A small image diffusion model, trained from scratch.
Data: trained on microscope photos of single blood and bone marrow cells, 194171 training examples.
Rows from block 4, named by matrix and row number. Rows with one number belong to one neuron. Each number is 200 + 20 x the weight over the matrix's rms, rounded and kept within 0 to 999. All counts start at 0.
# fc1: MLP up (model.blocks.4.mlp.fc1.weight, 1024x256), inputs 0-255
# fc2: MLP down (model.blocks.4.mlp.fc2.weight, 256x1024, transposed), outputs 0-255
fc1.568,197,182,225,202,201,172,192,206,201,172,201,194,190,217,162,202,202,200,200,203,203,213,194,199,186,205,181,198,201,184,193,169,210,170,204,206,192,179,213,224,177,196,200,210,225,217,211,213,202,241,202,191,197,222,176,204,205,221,188,201,177,195,206,217,186,198,216,190,179,199,179,199,204,215,230,186,213,219,186,180,182,207,226,187,176,222,231,199,214,187,192,212,178,200,203,191,196,207,215,175,199,189,218,211,199,186,197,194,177,224,215,196,198,198,212,196,176,183,203,211,169,203,194,231,187,205,206,197,192,174,174,186,184,192,199,207,194,210,196,214,218,217,231,208,193,196,189,170,166,181,182,213,228,181,178,189,195,205,188,234,168,205,183,206,196,204,175,202,205,183,175,199,206,193,189,207,218,211,191,221,186,190,228,179,218,215,211,212,183,194,218,197,198,190,160,185,198,240,211,212,214,223,177,199,208,174,211,231,206,203,217,206,200,190,188,207,197,232,195,193,219,210,192,182,199,193,232,176,193,195,182,195,188,164,182,181,212,236,217,208,185,209,194,199,177,209,181,201,227,204,212,198,223,174,189,199
fc2.568,208,231,196,176,220,209,195,174,224,217,193,188,201,213,240,206,207,193,206,191,189,161,198,212,213,188,216,187,191,202,206,245,187,233,175,171,206,211,193,165,220,171,199,212,181,176,196,188,194,150,203,199,190,176,226,206,198,180,220,184,214,217,191,200,205,160,169,216,245,206,233,209,205,168,179,178,201,181,200,207,195,163,206,185,245,190,181,205,165,190,204,206,215,220,206,215,210,213,198,231,186,205,198,206,193,213,183,185,223,218,189,227,189,205,184,177,218,222,193,209,197,177,215,186,178,232,233,209,201,215,253,229,197,189,223,204,201,185,163,207,172,200,179,168,224,211,208,229,258,174,230,192,204,228,211,207,205,196,198,166,202,205,197,204,178,207,221,184,229,187,209,203,194,240,190,204,168,189,188,173,188,214,181,236,213,198,190,203,227,175,185,198,206,191,201,214,186,174,191,192,210,184,220,207,211,196,156,160,181,194,197,229,194,201,194,196,190,177,188,184,193,214,195,251,196,207,184,198,205,207,195,225,204,218,215,199,215,146,207,184,228,179,208,211,212,184,230,210,186,223,201,208,189,202,180,191
fc1.569,189,177,207,210,186,220,178,161,205,211,233,210,194,195,159,204,210,192,228,190,203,223,195,178,187,165,187,188,248,156,222,167,196,201,244,200,183,157,214,239,177,167,227,199,206,154,186,196,204,216,202,218,183,217,178,177,212,220,183,270,167,234,195,162,193,198,203,195,213,151,207,196,212,186,199,214,217,211,206,181,174,258,173,175,196,219,220,257,208,161,179,218,218,187,235,183,205,188,170,204,174,218,196,168,212,202,186,197,216,215,208,218,232,154,216,202,201,201,194,252,196,212,187,162,184,223,195,237,190,205,202,239,214,226,192,226,235,197,231,203,202,194,178,171,243,208,210,162,196,217,200,171,205,214,249,228,194,216,214,244,221,161,170,214,207,249,203,172,222,179,221,166,213,196,194,172,206,201,160,209,177,221,172,173,188,208,220,193,204,157,156,209,232,181,216,234,244,178,211,192,206,208,221,207,177,218,206,177,205,198,195,187,224,212,226,236,199,216,202,223,198,222,184,210,186,209,207,200,218,175,222,205,219,183,195,190,210,220,127,196,216,216,185,179,190,194,167,203,173,228,200,193,156,226,214,210
fc2.569,208,210,212,211,219,160,211,215,190,264,176,201,205,197,195,201,169,179,218,212,162,190,218,199,173,244,159,204,204,228,163,182,207,169,202,208,220,200,215,152,201,223,165,197,225,214,225,185,145,202,210,200,206,194,195,200,207,243,202,168,210,181,194,195,221,249,207,233,176,206,204,235,183,229,193,189,189,195,190,216,202,155,240,220,211,213,244,174,222,207,205,193,192,206,216,190,180,194,214,224,154,167,163,161,196,184,225,171,180,204,182,187,195,196,203,186,182,186,210,199,228,216,214,228,208,171,195,159,225,208,211,196,196,165,227,180,184,238,176,221,170,202,223,193,182,180,180,206,215,187,173,206,250,243,180,206,186,185,206,216,195,252,183,181,206,199,222,203,186,196,183,216,183,222,205,215,228,199,210,202,177,204,210,210,234,178,171,223,170,236,206,248,208,198,182,151,149,181,217,232,176,231,177,205,216,149,203,205,177,200,184,219,224,229,197,211,198,203,219,167,223,207,193,145,225,210,196,202,198,224,203,165,144,204,173,197,211,200,211,144,231,208,224,175,190,197,226,234,252,198,207,208,170,199,198,228
fc1.570,205,212,231,178,208,200,206,168,215,222,245,198,229,176,231,184,188,174,208,207,240,211,154,242,223,208,177,193,213,278,273,209,181,114,213,198,247,167,191,226,176,179,179,208,211,209,228,234,173,201,238,218,165,173,246,192,209,150,239,200,227,199,223,190,177,190,206,215,157,198,212,174,233,193,201,237,205,234,187,138,192,195,174,215,187,204,179,201,184,205,229,202,203,176,201,188,219,168,153,247,233,195,217,233,179,151,184,243,177,205,225,190,177,196,190,185,187,213,175,202,214,245,197,232,234,183,186,187,192,168,207,221,212,211,220,178,234,223,145,226,199,209,180,181,189,206,204,195,210,210,217,226,220,204,215,216,174,247,230,179,153,229,203,233,230,221,175,182,236,212,215,206,185,210,148,233,193,233,187,175,175,258,183,217,224,169,207,177,162,222,226,232,206,190,210,155,240,163,206,233,242,230,184,217,176,171,241,190,220,198,196,140,174,199,217,190,159,146,196,237,196,182,242,201,184,210,233,146,209,202,225,149,194,195,206,182,220,197,185,186,172,216,216,164,188,162,156,198,192,171,183,242,203,156,203,154
fc2.570,232,214,214,171,183,158,187,252,208,239,197,198,207,199,155,220,162,217,244,182,205,223,211,187,196,154,203,163,200,184,169,177,200,245,178,219,183,222,211,211,221,176,195,263,201,217,213,153,219,207,185,217,227,217,167,212,189,208,200,208,212,185,200,171,199,184,205,189,222,202,222,203,202,174,233,168,193,185,209,230,218,158,238,195,254,177,197,189,206,218,184,157,206,209,242,257,171,184,214,200,198,156,232,163,227,221,168,200,211,155,207,179,188,165,259,214,223,205,187,227,180,208,204,191,247,217,160,235,187,197,176,201,214,219,151,176,201,214,218,233,209,197,192,200,266,196,165,193,195,174,212,173,224,244,199,173,192,195,155,217,216,174,219,219,171,188,176,221,179,203,208,250,197,231,215,173,224,146,212,225,223,143,125,166,226,230,192,222,204,238,168,178,179,196,163,262,208,194,227,193,203,169,206,183,248,220,187,188,236,171,146,246,217,206,193,197,252,214,236,198,202,211,188,230,216,171,133,199,171,201,218,195,157,204,188,184,205,191,209,158,248,209,135,214,185,200,245,163,240,219,212,170,190,165,188,203
fc1.571,174,166,234,187,204,238,185,181,175,208,205,190,209,213,206,177,221,176,209,226,192,221,192,205,220,196,214,212,204,178,230,198,162,199,185,176,157,196,166,189,192,214,225,205,193,212,229,223,141,224,221,230,237,222,161,183,208,189,211,223,216,205,201,204,191,173,187,203,210,202,183,191,227,150,182,186,206,223,200,181,223,217,192,180,192,213,181,228,202,197,225,164,191,163,217,218,212,234,181,218,190,216,225,218,242,253,194,204,214,231,196,200,180,215,216,192,206,230,199,202,205,231,220,186,258,181,183,180,208,160,218,226,178,172,208,183,175,200,218,214,177,206,232,185,207,200,163,196,212,175,178,208,196,178,196,207,152,192,206,174,227,236,241,178,191,164,214,232,189,197,229,203,226,160,214,191,217,209,186,208,164,174,213,220,215,206,186,209,216,179,188,177,230,211,211,211,218,245,208,216,197,234,248,191,213,210,184,235,228,190,205,208,236,191,239,192,236,236,191,198,219,216,190,169,221,169,175,194,157,218,211,191,176,229,219,154,175,186,205,232,203,195,181,156,220,176,176,211,163,181,216,199,158,205,199,188
fc2.571,189,231,185,163,181,205,205,207,201,161,184,203,178,171,233,259,204,199,174,174,209,182,201,209,200,184,138,207,228,240,196,232,249,196,222,203,202,217,272,199,208,167,191,199,204,178,188,166,215,185,204,169,181,158,204,225,190,210,210,193,201,188,202,181,211,214,206,208,198,194,210,224,189,231,195,223,205,159,212,223,176,176,203,248,245,187,197,188,169,223,208,209,202,208,211,176,207,208,209,173,209,201,176,200,200,205,217,171,189,203,205,168,209,211,193,205,178,203,177,167,213,186,228,228,196,243,205,216,187,177,185,218,196,196,187,207,210,222,176,218,195,169,184,227,205,179,217,204,183,234,227,195,227,234,180,200,193,220,198,208,198,172,168,218,196,255,154,163,179,200,197,202,178,236,199,215,206,197,210,190,217,230,167,204,197,226,186,216,187,225,204,201,164,231,191,165,184,202,190,210,203,148,198,197,168,201,240,189,187,195,177,204,168,204,180,235,196,204,215,182,183,198,207,185,183,242,186,190,231,185,229,201,190,173,166,235,164,243,198,168,241,213,220,238,207,169,236,174,223,209,195,219,229,175,190,200
fc1.572,156,218,188,196,222,181,239,178,184,216,214,209,192,224,200,208,245,215,201,195,227,227,210,203,153,193,140,218,180,203,175,191,199,208,205,210,213,198,256,205,169,222,199,230,189,208,163,188,170,207,216,197,208,191,225,239,212,204,231,243,235,206,195,212,161,243,213,221,217,165,182,225,228,210,199,194,187,210,191,132,186,171,235,234,243,154,176,201,175,172,180,169,193,206,224,245,197,212,222,183,184,197,187,189,171,214,197,217,182,236,224,184,178,223,171,204,172,226,196,202,193,227,232,192,179,196,203,204,169,161,182,210,226,253,174,236,214,208,224,175,166,221,218,191,215,173,216,178,125,227,196,182,174,214,230,205,230,175,238,187,207,225,170,181,195,177,187,193,179,181,165,185,181,207,221,185,212,191,205,206,224,185,190,196,186,259,225,186,200,240,198,178,230,177,183,173,230,223,177,219,180,186,189,204,216,179,186,168,190,196,211,132,177,203,200,221,204,181,217,212,189,219,174,184,184,246,223,195,233,190,211,197,200,205,219,193,174,217,200,205,186,206,230,207,233,203,122,232,217,159,223,205,178,221,201,216
fc2.572,189,182,209,181,214,168,170,177,217,200,190,174,181,202,189,230,168,212,215,177,168,172,213,212,204,221,218,175,222,222,255,164,151,224,198,228,220,196,221,212,192,189,203,184,193,199,213,245,167,184,237,174,160,226,199,189,163,160,211,179,194,221,231,179,227,185,181,204,219,229,163,171,213,201,186,178,214,223,207,230,180,194,212,158,204,195,224,187,190,178,195,196,184,218,170,182,205,232,220,207,235,222,240,212,224,233,179,202,233,175,194,182,232,185,261,170,228,181,168,221,220,211,205,196,180,183,177,236,192,205,258,178,209,203,186,195,189,207,194,236,214,202,208,211,229,238,168,189,226,168,217,188,249,178,190,119,177,205,179,204,225,157,209,172,220,211,181,226,220,234,249,220,225,194,201,220,192,251,208,207,216,218,172,194,191,163,156,205,155,196,209,223,187,206,209,193,193,178,201,186,206,192,206,218,176,234,208,253,201,200,207,251,205,191,189,169,222,205,173,183,169,176,222,197,199,209,172,201,153,242,191,190,228,156,196,189,196,214,218,153,179,184,191,201,193,209,237,190,199,207,172,216,219,149,204,226
fc1.573,245,206,200,228,195,204,212,193,190,224,208,204,225,172,221,191,234,173,216,192,221,229,214,234,208,224,201,181,226,205,167,220,219,239,189,157,192,208,217,223,206,204,184,209,236,199,207,223,207,210,193,188,197,217,191,206,215,170,169,154,210,191,194,238,193,215,184,206,191,184,204,188,244,187,211,220,213,225,179,193,227,212,194,198,218,236,199,211,207,216,178,202,181,207,202,191,199,179,186,222,186,200,179,235,207,194,192,222,235,194,226,207,198,198,191,212,226,199,205,223,193,194,194,181,173,201,219,191,207,197,173,172,188,185,170,186,224,222,189,202,171,177,196,215,176,226,198,163,180,184,205,188,198,185,216,188,215,184,208,235,194,214,222,211,200,191,193,189,181,200,147,222,187,168,201,161,216,187,162,227,206,206,202,211,188,188,207,215,146,204,198,198,231,193,212,202,196,200,202,182,162,185,222,227,191,210,206,206,174,236,200,197,213,224,201,202,205,207,216,228,193,200,210,208,188,194,221,216,196,214,172,181,192,180,180,206,190,189,195,214,239,197,212,199,183,196,223,204,174,194,166,187,179,191,206,215
fc2.573,195,238,228,215,216,220,197,208,204,182,224,190,164,219,182,220,169,241,185,172,196,224,193,217,212,203,190,205,214,233,207,203,211,209,201,208,197,176,199,186,215,217,202,177,207,146,179,174,170,211,180,185,136,208,218,171,195,215,210,238,181,180,172,193,201,207,232,221,206,186,190,207,166,206,190,199,203,207,197,174,212,147,186,161,200,186,168,194,163,205,192,201,237,123,206,189,173,189,223,214,213,212,180,189,222,194,208,219,164,172,182,229,237,199,205,197,165,202,217,162,223,211,174,211,216,197,212,165,187,166,210,222,204,200,187,197,200,222,187,205,202,191,212,210,204,210,227,210,196,244,209,212,219,191,184,227,168,201,202,171,219,181,175,187,213,228,221,195,214,210,234,220,173,225,194,202,205,191,251,206,196,184,190,208,230,227,193,161,221,207,188,181,174,223,186,211,205,180,185,207,223,199,196,212,186,195,220,233,190,200,202,180,216,210,192,199,201,191,206,170,189,212,226,217,212,204,197,226,202,177,227,212,190,193,182,188,183,231,230,204,196,193,199,202,181,187,206,164,238,206,226,207,251,191,177,198
fc1.574,190,167,178,236,221,203,204,137,212,173,222,260,265,181,213,185,204,219,187,186,185,172,172,181,196,242,209,211,216,180,229,186,194,192,219,177,202,188,232,178,199,149,184,153,212,156,249,216,169,184,227,229,194,266,216,218,175,184,216,198,122,210,166,213,211,210,199,207,178,201,190,192,142,196,183,199,199,199,206,220,160,232,184,220,162,214,181,191,200,213,194,213,192,167,209,217,230,211,175,210,166,250,209,183,208,155,245,179,208,178,203,204,222,202,202,177,219,200,197,199,187,218,222,263,160,209,237,206,139,244,218,198,219,170,231,183,187,220,217,211,198,217,227,170,203,187,247,195,192,210,201,247,226,179,200,199,221,204,198,144,214,223,168,181,153,210,204,205,190,166,198,164,186,196,225,183,214,236,172,186,210,232,178,219,239,180,220,198,126,177,215,177,204,194,232,172,153,205,190,205,185,181,256,238,163,209,215,228,178,221,235,194,198,192,210,221,162,215,166,164,182,193,216,185,201,234,211,197,182,239,181,241,221,173,221,211,165,213,243,224,201,190,245,189,180,207,173,209,229,195,224,221,174,209,202,176
fc2.574,206,225,199,205,230,187,233,192,185,199,199,194,163,241,191,238,222,207,179,224,190,187,237,201,170,136,146,202,179,181,158,194,194,228,200,191,201,257,188,212,200,227,186,199,214,218,153,226,177,210,163,180,191,198,192,167,195,202,182,193,221,210,216,191,196,204,248,207,203,210,238,210,234,204,202,196,157,171,177,216,196,172,225,165,181,238,183,193,193,171,191,189,198,232,169,196,186,203,178,200,158,196,169,204,194,194,204,251,168,180,188,219,173,187,232,227,173,186,204,175,233,183,176,174,240,165,198,185,241,200,174,181,209,222,184,215,179,181,167,138,232,175,181,208,199,206,163,196,198,210,194,184,194,211,195,208,198,217,171,246,199,184,196,227,237,177,211,206,219,236,237,189,216,225,221,224,195,186,209,200,231,161,242,175,195,188,226,215,256,167,210,171,186,220,229,186,216,207,194,203,208,158,157,190,249,173,161,181,233,227,158,188,201,206,204,188,247,241,244,186,201,214,204,202,204,201,229,221,230,189,223,176,200,233,217,208,198,201,158,199,208,198,197,216,233,196,218,213,179,206,195,220,197,229,241,187
fc1.575,200,191,197,222,196,208,218,203,217,206,217,199,209,196,191,199,220,193,193,226,197,201,177,169,220,195,195,211,195,218,205,213,224,184,222,191,166,212,174,217,218,204,219,160,188,199,193,207,189,207,185,190,184,224,203,210,229,201,186,164,197,201,222,196,190,191,186,189,191,213,169,208,194,223,203,207,231,195,195,185,211,210,217,173,198,207,180,218,204,201,211,192,218,188,211,212,201,205,202,206,214,188,179,191,189,203,210,219,211,194,215,196,210,179,177,214,183,211,190,167,202,218,190,208,169,210,180,211,187,208,194,201,195,195,167,195,191,232,202,195,204,216,227,172,199,208,213,173,216,195,179,201,218,204,211,203,180,179,214,212,205,161,158,206,198,216,230,197,185,199,209,202,196,196,169,193,207,178,218,213,191,226,201,183,207,228,219,193,195,207,203,162,219,247,188,199,181,203,192,199,192,203,175,212,197,189,189,184,184,215,217,217,183,235,187,191,208,222,199,212,189,200,183,217,198,165,215,203,219,173,212,159,247,183,183,193,195,191,178,183,213,195,209,193,208,189,209,179,199,183,221,183,210,176,183,192
fc2.575,209,222,196,202,193,167,180,191,191,209,176,189,187,210,203,205,190,188,199,197,194,208,242,218,187,219,186,194,198,198,185,177,175,213,183,206,225,165,198,187,196,179,160,231,204,206,226,182,191,185,207,178,207,191,189,204,192,204,211,195,186,198,176,219,215,197,206,229,172,188,219,177,194,211,217,198,186,203,193,216,191,180,176,219,187,191,228,182,227,240,187,193,192,203,182,195,189,210,206,216,192,214,211,233,207,209,203,191,188,159,198,205,213,197,232,198,204,193,219,212,207,214,192,167,213,210,211,194,199,197,224,195,211,211,207,201,208,167,241,205,177,187,182,259,203,209,208,194,190,220,191,190,195,208,169,207,193,220,224,175,194,201,212,184,172,193,166,206,196,221,199,199,200,169,222,219,196,243,207,188,180,197,208,202,190,213,195,217,226,189,204,198,205,195,221,199,193,193,223,206,198,191,213,182,187,213,236,217,225,211,198,159,222,190,194,239,205,177,189,191,209,199,219,182,205,218,198,226,190,185,200,193,158,214,195,183,218,188,227,212,193,182,192,201,175,232,181,205,202,221,182,216,196,205,194,192
fc1.576,207,148,153,212,170,166,180,191,178,254,164,196,175,204,182,206,201,210,200,181,189,154,183,185,218,218,182,167,173,207,201,189,180,195,179,195,157,215,212,181,201,170,183,223,208,224,200,200,214,183,178,191,209,196,176,170,186,222,225,200,191,211,210,220,199,193,215,202,192,167,179,217,203,217,214,224,172,283,227,197,197,212,239,177,214,238,168,210,183,163,174,202,206,216,208,244,234,246,210,192,203,189,220,202,192,205,218,175,183,182,175,204,234,212,224,191,231,195,220,223,184,210,244,193,185,208,162,173,199,226,203,181,205,228,208,219,186,208,226,168,207,199,219,165,196,185,228,190,204,204,203,198,226,222,189,218,181,207,184,217,214,217,179,193,161,236,168,191,219,182,221,192,197,184,183,220,165,181,195,176,191,225,160,238,241,215,229,202,190,205,215,205,215,212,241,208,198,192,202,232,173,198,201,220,198,181,197,176,206,204,192,226,179,172,225,180,185,207,214,217,205,176,176,175,204,242,229,157,230,180,184,200,189,191,191,189,247,181,165,213,195,179,183,176,186,213,195,224,202,177,177,160,193,200,180,194
fc2.576,218,202,190,190,222,163,193,216,156,147,206,249,205,196,179,178,158,207,218,211,196,231,186,163,153,174,185,231,217,219,190,203,233,185,202,235,225,222,172,211,224,202,210,206,174,224,182,213,213,183,183,211,179,161,204,204,170,197,196,194,196,188,226,166,211,188,192,173,203,221,218,200,181,213,178,183,194,163,203,235,213,248,194,207,203,191,212,200,221,248,209,195,188,239,208,192,154,192,182,206,238,204,198,190,237,220,215,163,212,204,187,208,220,191,218,185,199,214,189,167,174,222,178,214,223,191,223,171,208,189,186,192,184,195,224,228,159,191,177,219,192,218,187,205,227,207,179,230,218,182,204,198,191,176,205,182,192,213,183,202,173,198,228,175,201,206,201,214,172,191,197,217,223,205,180,209,198,242,223,177,162,215,179,203,191,171,206,183,178,203,223,198,167,193,201,208,234,211,200,205,238,165,217,172,220,182,193,204,206,200,213,210,204,188,232,206,221,185,204,207,221,247,190,202,221,200,207,170,215,190,207,226,220,213,229,190,206,194,200,222,186,175,213,204,236,200,179,205,202,224,224,191,188,177,167,172
fc1.577,211,226,203,195,197,242,240,220,161,191,191,221,218,204,219,207,177,215,178,191,174,200,215,216,205,223,167,214,197,213,159,177,202,161,206,181,197,188,185,174,173,187,235,194,199,174,187,192,185,173,225,211,225,198,195,186,231,166,178,201,193,181,173,210,199,179,200,212,228,193,195,220,205,172,185,202,251,245,206,197,163,221,236,203,202,202,173,174,171,207,198,236,215,190,225,224,179,176,188,213,185,211,241,195,216,185,145,207,202,205,194,195,163,218,210,222,192,218,197,229,203,236,216,194,220,211,157,212,170,196,219,182,203,214,161,226,188,220,195,181,201,215,128,175,210,217,173,222,209,212,203,188,207,190,182,231,207,184,207,225,218,211,184,214,210,200,223,189,186,205,190,192,196,177,223,256,156,188,197,218,189,198,211,182,197,210,170,182,173,240,173,218,205,162,191,198,225,222,176,173,200,182,196,190,213,212,178,211,228,199,234,225,223,170,178,204,226,236,210,194,218,224,231,164,232,220,194,215,234,199,166,185,187,126,209,188,208,198,238,205,173,211,192,231,252,197,195,204,195,172,210,200,198,205,180,188
fc2.577,197,183,195,224,219,184,171,191,213,222,180,162,202,200,218,219,230,168,196,218,218,209,167,174,189,205,201,198,214,199,220,223,218,231,216,232,179,202,227,240,240,196,182,212,198,204,218,216,213,202,171,154,197,225,220,213,196,218,221,173,187,210,229,223,168,210,218,181,168,208,190,190,185,227,200,202,171,174,166,223,213,169,176,212,208,214,196,237,203,200,203,164,169,205,182,206,209,218,174,175,222,180,192,206,225,237,244,218,181,178,222,208,239,208,178,195,179,188,244,183,180,186,193,199,204,169,230,217,187,192,169,230,195,212,263,180,186,213,181,214,178,174,215,193,172,190,231,191,196,193,183,205,189,219,209,202,192,193,162,203,184,187,187,186,207,211,186,216,223,215,207,196,205,234,164,186,242,174,212,182,196,161,202,213,224,179,204,188,218,174,265,176,178,214,191,187,206,170,232,222,174,244,197,212,173,173,224,202,202,227,160,165,180,207,206,209,191,167,179,190,199,217,154,207,165,206,222,207,193,180,224,189,181,236,201,237,178,204,192,212,238,204,217,194,131,198,199,213,198,224,217,167,198,184,219,225
fc1.578,190,183,227,198,218,168,181,191,172,206,189,193,203,192,216,212,190,194,195,186,209,205,200,183,201,185,177,206,182,191,185,181,203,199,196,223,190,200,194,227,212,206,187,204,195,208,221,205,175,215,207,187,196,200,207,190,212,224,199,188,205,196,197,225,179,208,183,217,220,209,205,192,205,200,198,195,203,181,201,211,192,211,225,176,172,202,201,197,201,203,166,198,179,196,203,213,180,205,234,223,222,206,228,198,194,200,171,201,168,204,241,213,158,206,154,176,193,201,206,201,210,212,190,224,201,170,186,158,201,192,198,173,190,205,219,219,205,175,201,229,231,191,218,227,172,198,194,205,194,201,194,210,176,216,205,178,228,186,166,229,184,185,178,208,207,190,215,221,186,194,171,184,163,186,214,199,221,218,212,196,196,208,189,218,199,190,201,216,204,198,158,196,233,176,197,207,211,218,185,184,217,213,203,181,200,240,240,201,212,179,225,203,210,199,197,236,228,206,186,204,192,199,198,192,201,207,199,186,201,211,213,213,182,204,204,189,208,201,186,183,176,204,197,191,229,182,223,194,220,200,213,198,184,205,212,184
fc2.578,209,219,173,206,231,194,202,195,183,189,198,183,188,199,182,204,218,216,205,213,189,184,183,219,190,197,242,203,211,221,188,225,213,176,226,169,169,213,200,192,195,185,192,222,198,193,202,206,178,206,195,209,226,200,189,201,206,196,211,237,197,172,236,181,205,188,194,216,206,181,175,202,211,202,190,219,202,226,191,194,185,183,180,233,179,180,201,203,184,185,194,185,211,211,180,193,200,194,156,187,169,211,220,234,190,198,246,201,213,190,207,180,210,203,191,227,222,223,171,206,189,176,217,200,210,234,221,230,210,215,199,205,214,176,197,214,167,206,212,177,179,225,225,201,218,189,216,164,207,209,191,225,228,220,206,184,182,222,230,195,223,215,218,208,167,197,181,157,206,205,246,220,215,236,175,196,200,227,192,173,189,203,207,180,204,191,193,178,192,187,226,231,204,209,184,225,218,170,233,184,190,205,227,222,221,154,158,198,203,216,168,209,203,198,194,179,179,199,204,190,209,192,191,225,182,187,201,205,181,212,181,167,222,179,193,174,180,190,185,192,187,174,204,227,161,236,181,204,169,211,218,240,200,178,212,198
fc1.579,216,191,191,217,198,177,223,151,212,170,217,197,178,203,181,178,198,227,201,233,205,195,194,204,193,190,216,210,183,210,180,204,188,139,195,195,210,185,191,209,186,222,206,229,176,197,212,173,214,202,189,190,234,212,188,182,182,187,203,181,215,217,194,194,169,180,233,207,222,198,221,180,182,213,219,191,204,221,202,197,207,210,205,213,204,161,191,183,219,200,199,187,192,201,188,193,209,195,195,215,185,163,196,204,185,198,188,176,240,199,237,181,218,259,199,178,210,178,184,201,167,239,234,204,217,208,219,225,197,205,201,212,204,186,240,186,186,222,171,203,185,167,207,237,205,183,207,208,245,190,203,208,208,195,210,199,200,202,222,184,224,191,228,192,211,221,188,184,175,220,176,199,216,174,193,183,198,228,185,183,176,207,218,187,183,167,200,190,204,196,201,202,217,192,180,212,193,195,201,195,214,199,205,185,186,203,195,202,215,165,174,207,177,195,219,202,213,214,222,195,159,187,166,221,224,215,193,200,183,226,182,205,188,168,207,193,213,216,211,202,209,205,202,223,217,171,199,192,222,193,187,235,200,188,211,209
fc2.579,185,194,213,214,182,216,185,267,157,230,191,226,211,215,203,241,198,192,196,179,196,212,194,206,169,209,193,192,199,195,241,218,198,258,198,202,206,222,182,191,204,189,173,158,218,195,206,216,208,178,233,212,141,178,192,242,207,213,217,240,159,168,214,221,220,225,160,162,180,197,193,202,232,187,163,200,199,186,219,199,199,168,193,189,197,249,197,198,186,184,185,203,185,206,241,207,200,172,212,187,235,227,215,226,211,214,180,197,172,203,181,225,167,148,199,241,198,230,217,191,227,136,147,209,193,187,204,178,210,190,190,201,192,175,161,198,191,200,209,240,245,249,203,200,174,229,142,213,168,200,192,184,207,211,187,214,204,214,175,237,209,207,170,210,192,189,201,236,217,202,197,181,221,224,199,228,219,161,206,220,222,199,217,184,249,240,216,191,196,210,176,193,210,209,210,184,188,201,171,191,191,203,202,188,214,206,202,210,186,246,209,186,211,193,175,195,149,173,190,215,246,206,204,193,213,167,201,223,212,163,210,218,200,232,209,193,168,184,189,191,182,185,187,160,197,240,161,203,183,176,211,160,201,197,215,198
fc1.580,215,196,204,227,194,194,218,187,203,186,171,225,228,212,173,200,200,189,242,222,196,196,180,216,209,198,175,198,215,188,206,220,244,218,226,179,201,203,161,169,182,194,174,204,206,166,198,207,186,200,191,203,214,211,193,193,204,187,197,205,197,191,187,202,197,201,186,164,208,182,212,188,144,191,189,189,224,210,210,185,230,171,209,191,182,187,169,144,209,227,200,213,186,191,211,234,195,188,205,234,198,217,195,172,198,170,171,167,229,230,203,169,184,170,179,213,198,187,215,233,184,184,216,166,205,221,219,186,216,190,169,208,197,204,168,216,183,222,217,192,192,189,193,213,213,218,167,175,219,207,232,178,189,170,217,249,177,213,210,224,172,223,200,238,210,200,213,210,218,218,155,223,206,202,215,198,218,215,217,238,209,182,177,223,231,211,200,210,200,219,181,209,175,229,235,189,220,224,199,192,220,189,204,237,186,202,208,178,224,192,201,203,199,181,244,214,229,215,160,209,205,202,205,217,215,197,196,163,188,214,142,192,194,199,173,200,211,220,202,209,232,199,160,221,212,181,168,251,192,204,188,180,215,208,184,190
fc2.580,195,201,186,208,234,198,198,194,206,230,213,186,221,204,211,198,220,212,191,193,202,201,198,200,214,162,231,213,212,175,194,210,185,187,229,206,198,206,193,201,221,193,209,183,163,207,200,202,203,199,182,189,200,234,194,200,196,210,205,199,228,223,194,188,190,188,193,200,204,179,184,226,202,190,186,182,204,195,205,199,221,208,202,241,185,211,219,218,198,210,176,221,203,202,187,187,198,216,233,162,188,215,210,228,200,218,156,214,214,182,183,232,213,149,231,201,143,207,194,208,211,224,203,178,193,176,200,212,233,202,245,165,201,169,194,185,210,155,202,198,201,205,212,173,204,187,215,195,217,160,189,226,213,206,204,176,213,218,206,180,204,241,167,178,217,196,205,212,198,198,223,151,192,202,208,238,211,183,194,204,181,170,194,217,201,213,222,201,196,212,208,192,211,205,198,177,177,169,186,232,173,225,198,194,212,188,206,221,214,172,196,191,172,203,197,175,178,165,198,194,195,208,170,209,223,197,234,207,235,190,226,203,192,237,188,178,194,207,213,200,170,198,209,198,164,190,264,165,188,197,181,222,164,198,187,221
fc1.581,207,182,207,203,222,180,210,196,177,191,213,195,191,191,194,199,179,209,185,190,204,208,219,200,225,199,180,181,192,205,183,168,173,192,213,222,205,220,215,170,208,192,208,206,231,219,186,209,235,168,239,219,211,212,194,193,213,243,214,189,204,169,184,221,200,193,212,166,200,197,178,204,217,210,194,197,191,240,209,191,205,201,191,199,200,245,208,200,186,224,205,208,213,180,226,197,187,178,193,174,214,199,202,198,199,195,196,202,178,204,206,239,195,221,203,184,240,184,200,189,173,163,198,201,182,195,230,203,187,227,177,177,212,242,203,199,190,184,214,211,235,206,199,202,218,203,181,181,226,161,178,204,226,195,214,203,250,170,206,241,184,190,202,221,191,205,171,209,199,200,162,223,155,203,197,194,230,203,218,199,202,188,200,189,195,212,211,222,185,186,199,161,207,122,193,201,214,194,180,194,210,203,168,220,174,184,197,192,215,185,189,197,184,170,168,202,213,214,199,210,212,190,214,201,194,188,208,171,202,207,175,198,193,178,180,215,202,244,181,180,200,213,209,185,204,211,193,191,239,196,200,179,187,195,220,202
fc2.581,176,218,211,170,180,204,195,194,241,243,204,179,200,180,218,204,222,212,233,185,194,194,204,223,159,224,207,225,237,188,211,221,233,226,182,160,218,192,179,228,204,203,187,209,171,136,209,197,162,222,169,194,217,214,208,209,217,156,199,193,195,222,203,189,205,174,187,180,188,207,242,235,182,182,221,205,199,181,168,224,194,183,241,221,209,156,192,241,177,185,186,181,198,231,188,238,203,236,214,228,149,179,226,200,227,168,183,184,244,188,199,196,171,197,171,198,177,217,231,227,210,240,222,177,182,238,181,210,234,173,252,227,222,179,217,230,186,186,153,201,159,185,178,197,181,204,230,174,198,185,205,207,186,215,160,170,181,193,191,175,196,207,196,172,200,200,231,186,196,156,218,173,204,240,205,212,168,187,188,198,191,240,208,226,212,195,168,214,217,212,180,221,171,253,201,189,209,213,181,221,193,205,251,169,217,196,186,172,171,227,211,207,223,208,219,184,208,158,188,202,179,214,177,239,161,206,224,220,200,197,224,209,202,200,238,181,212,140,219,217,182,178,216,189,175,187,236,245,128,232,220,230,186,177,175,181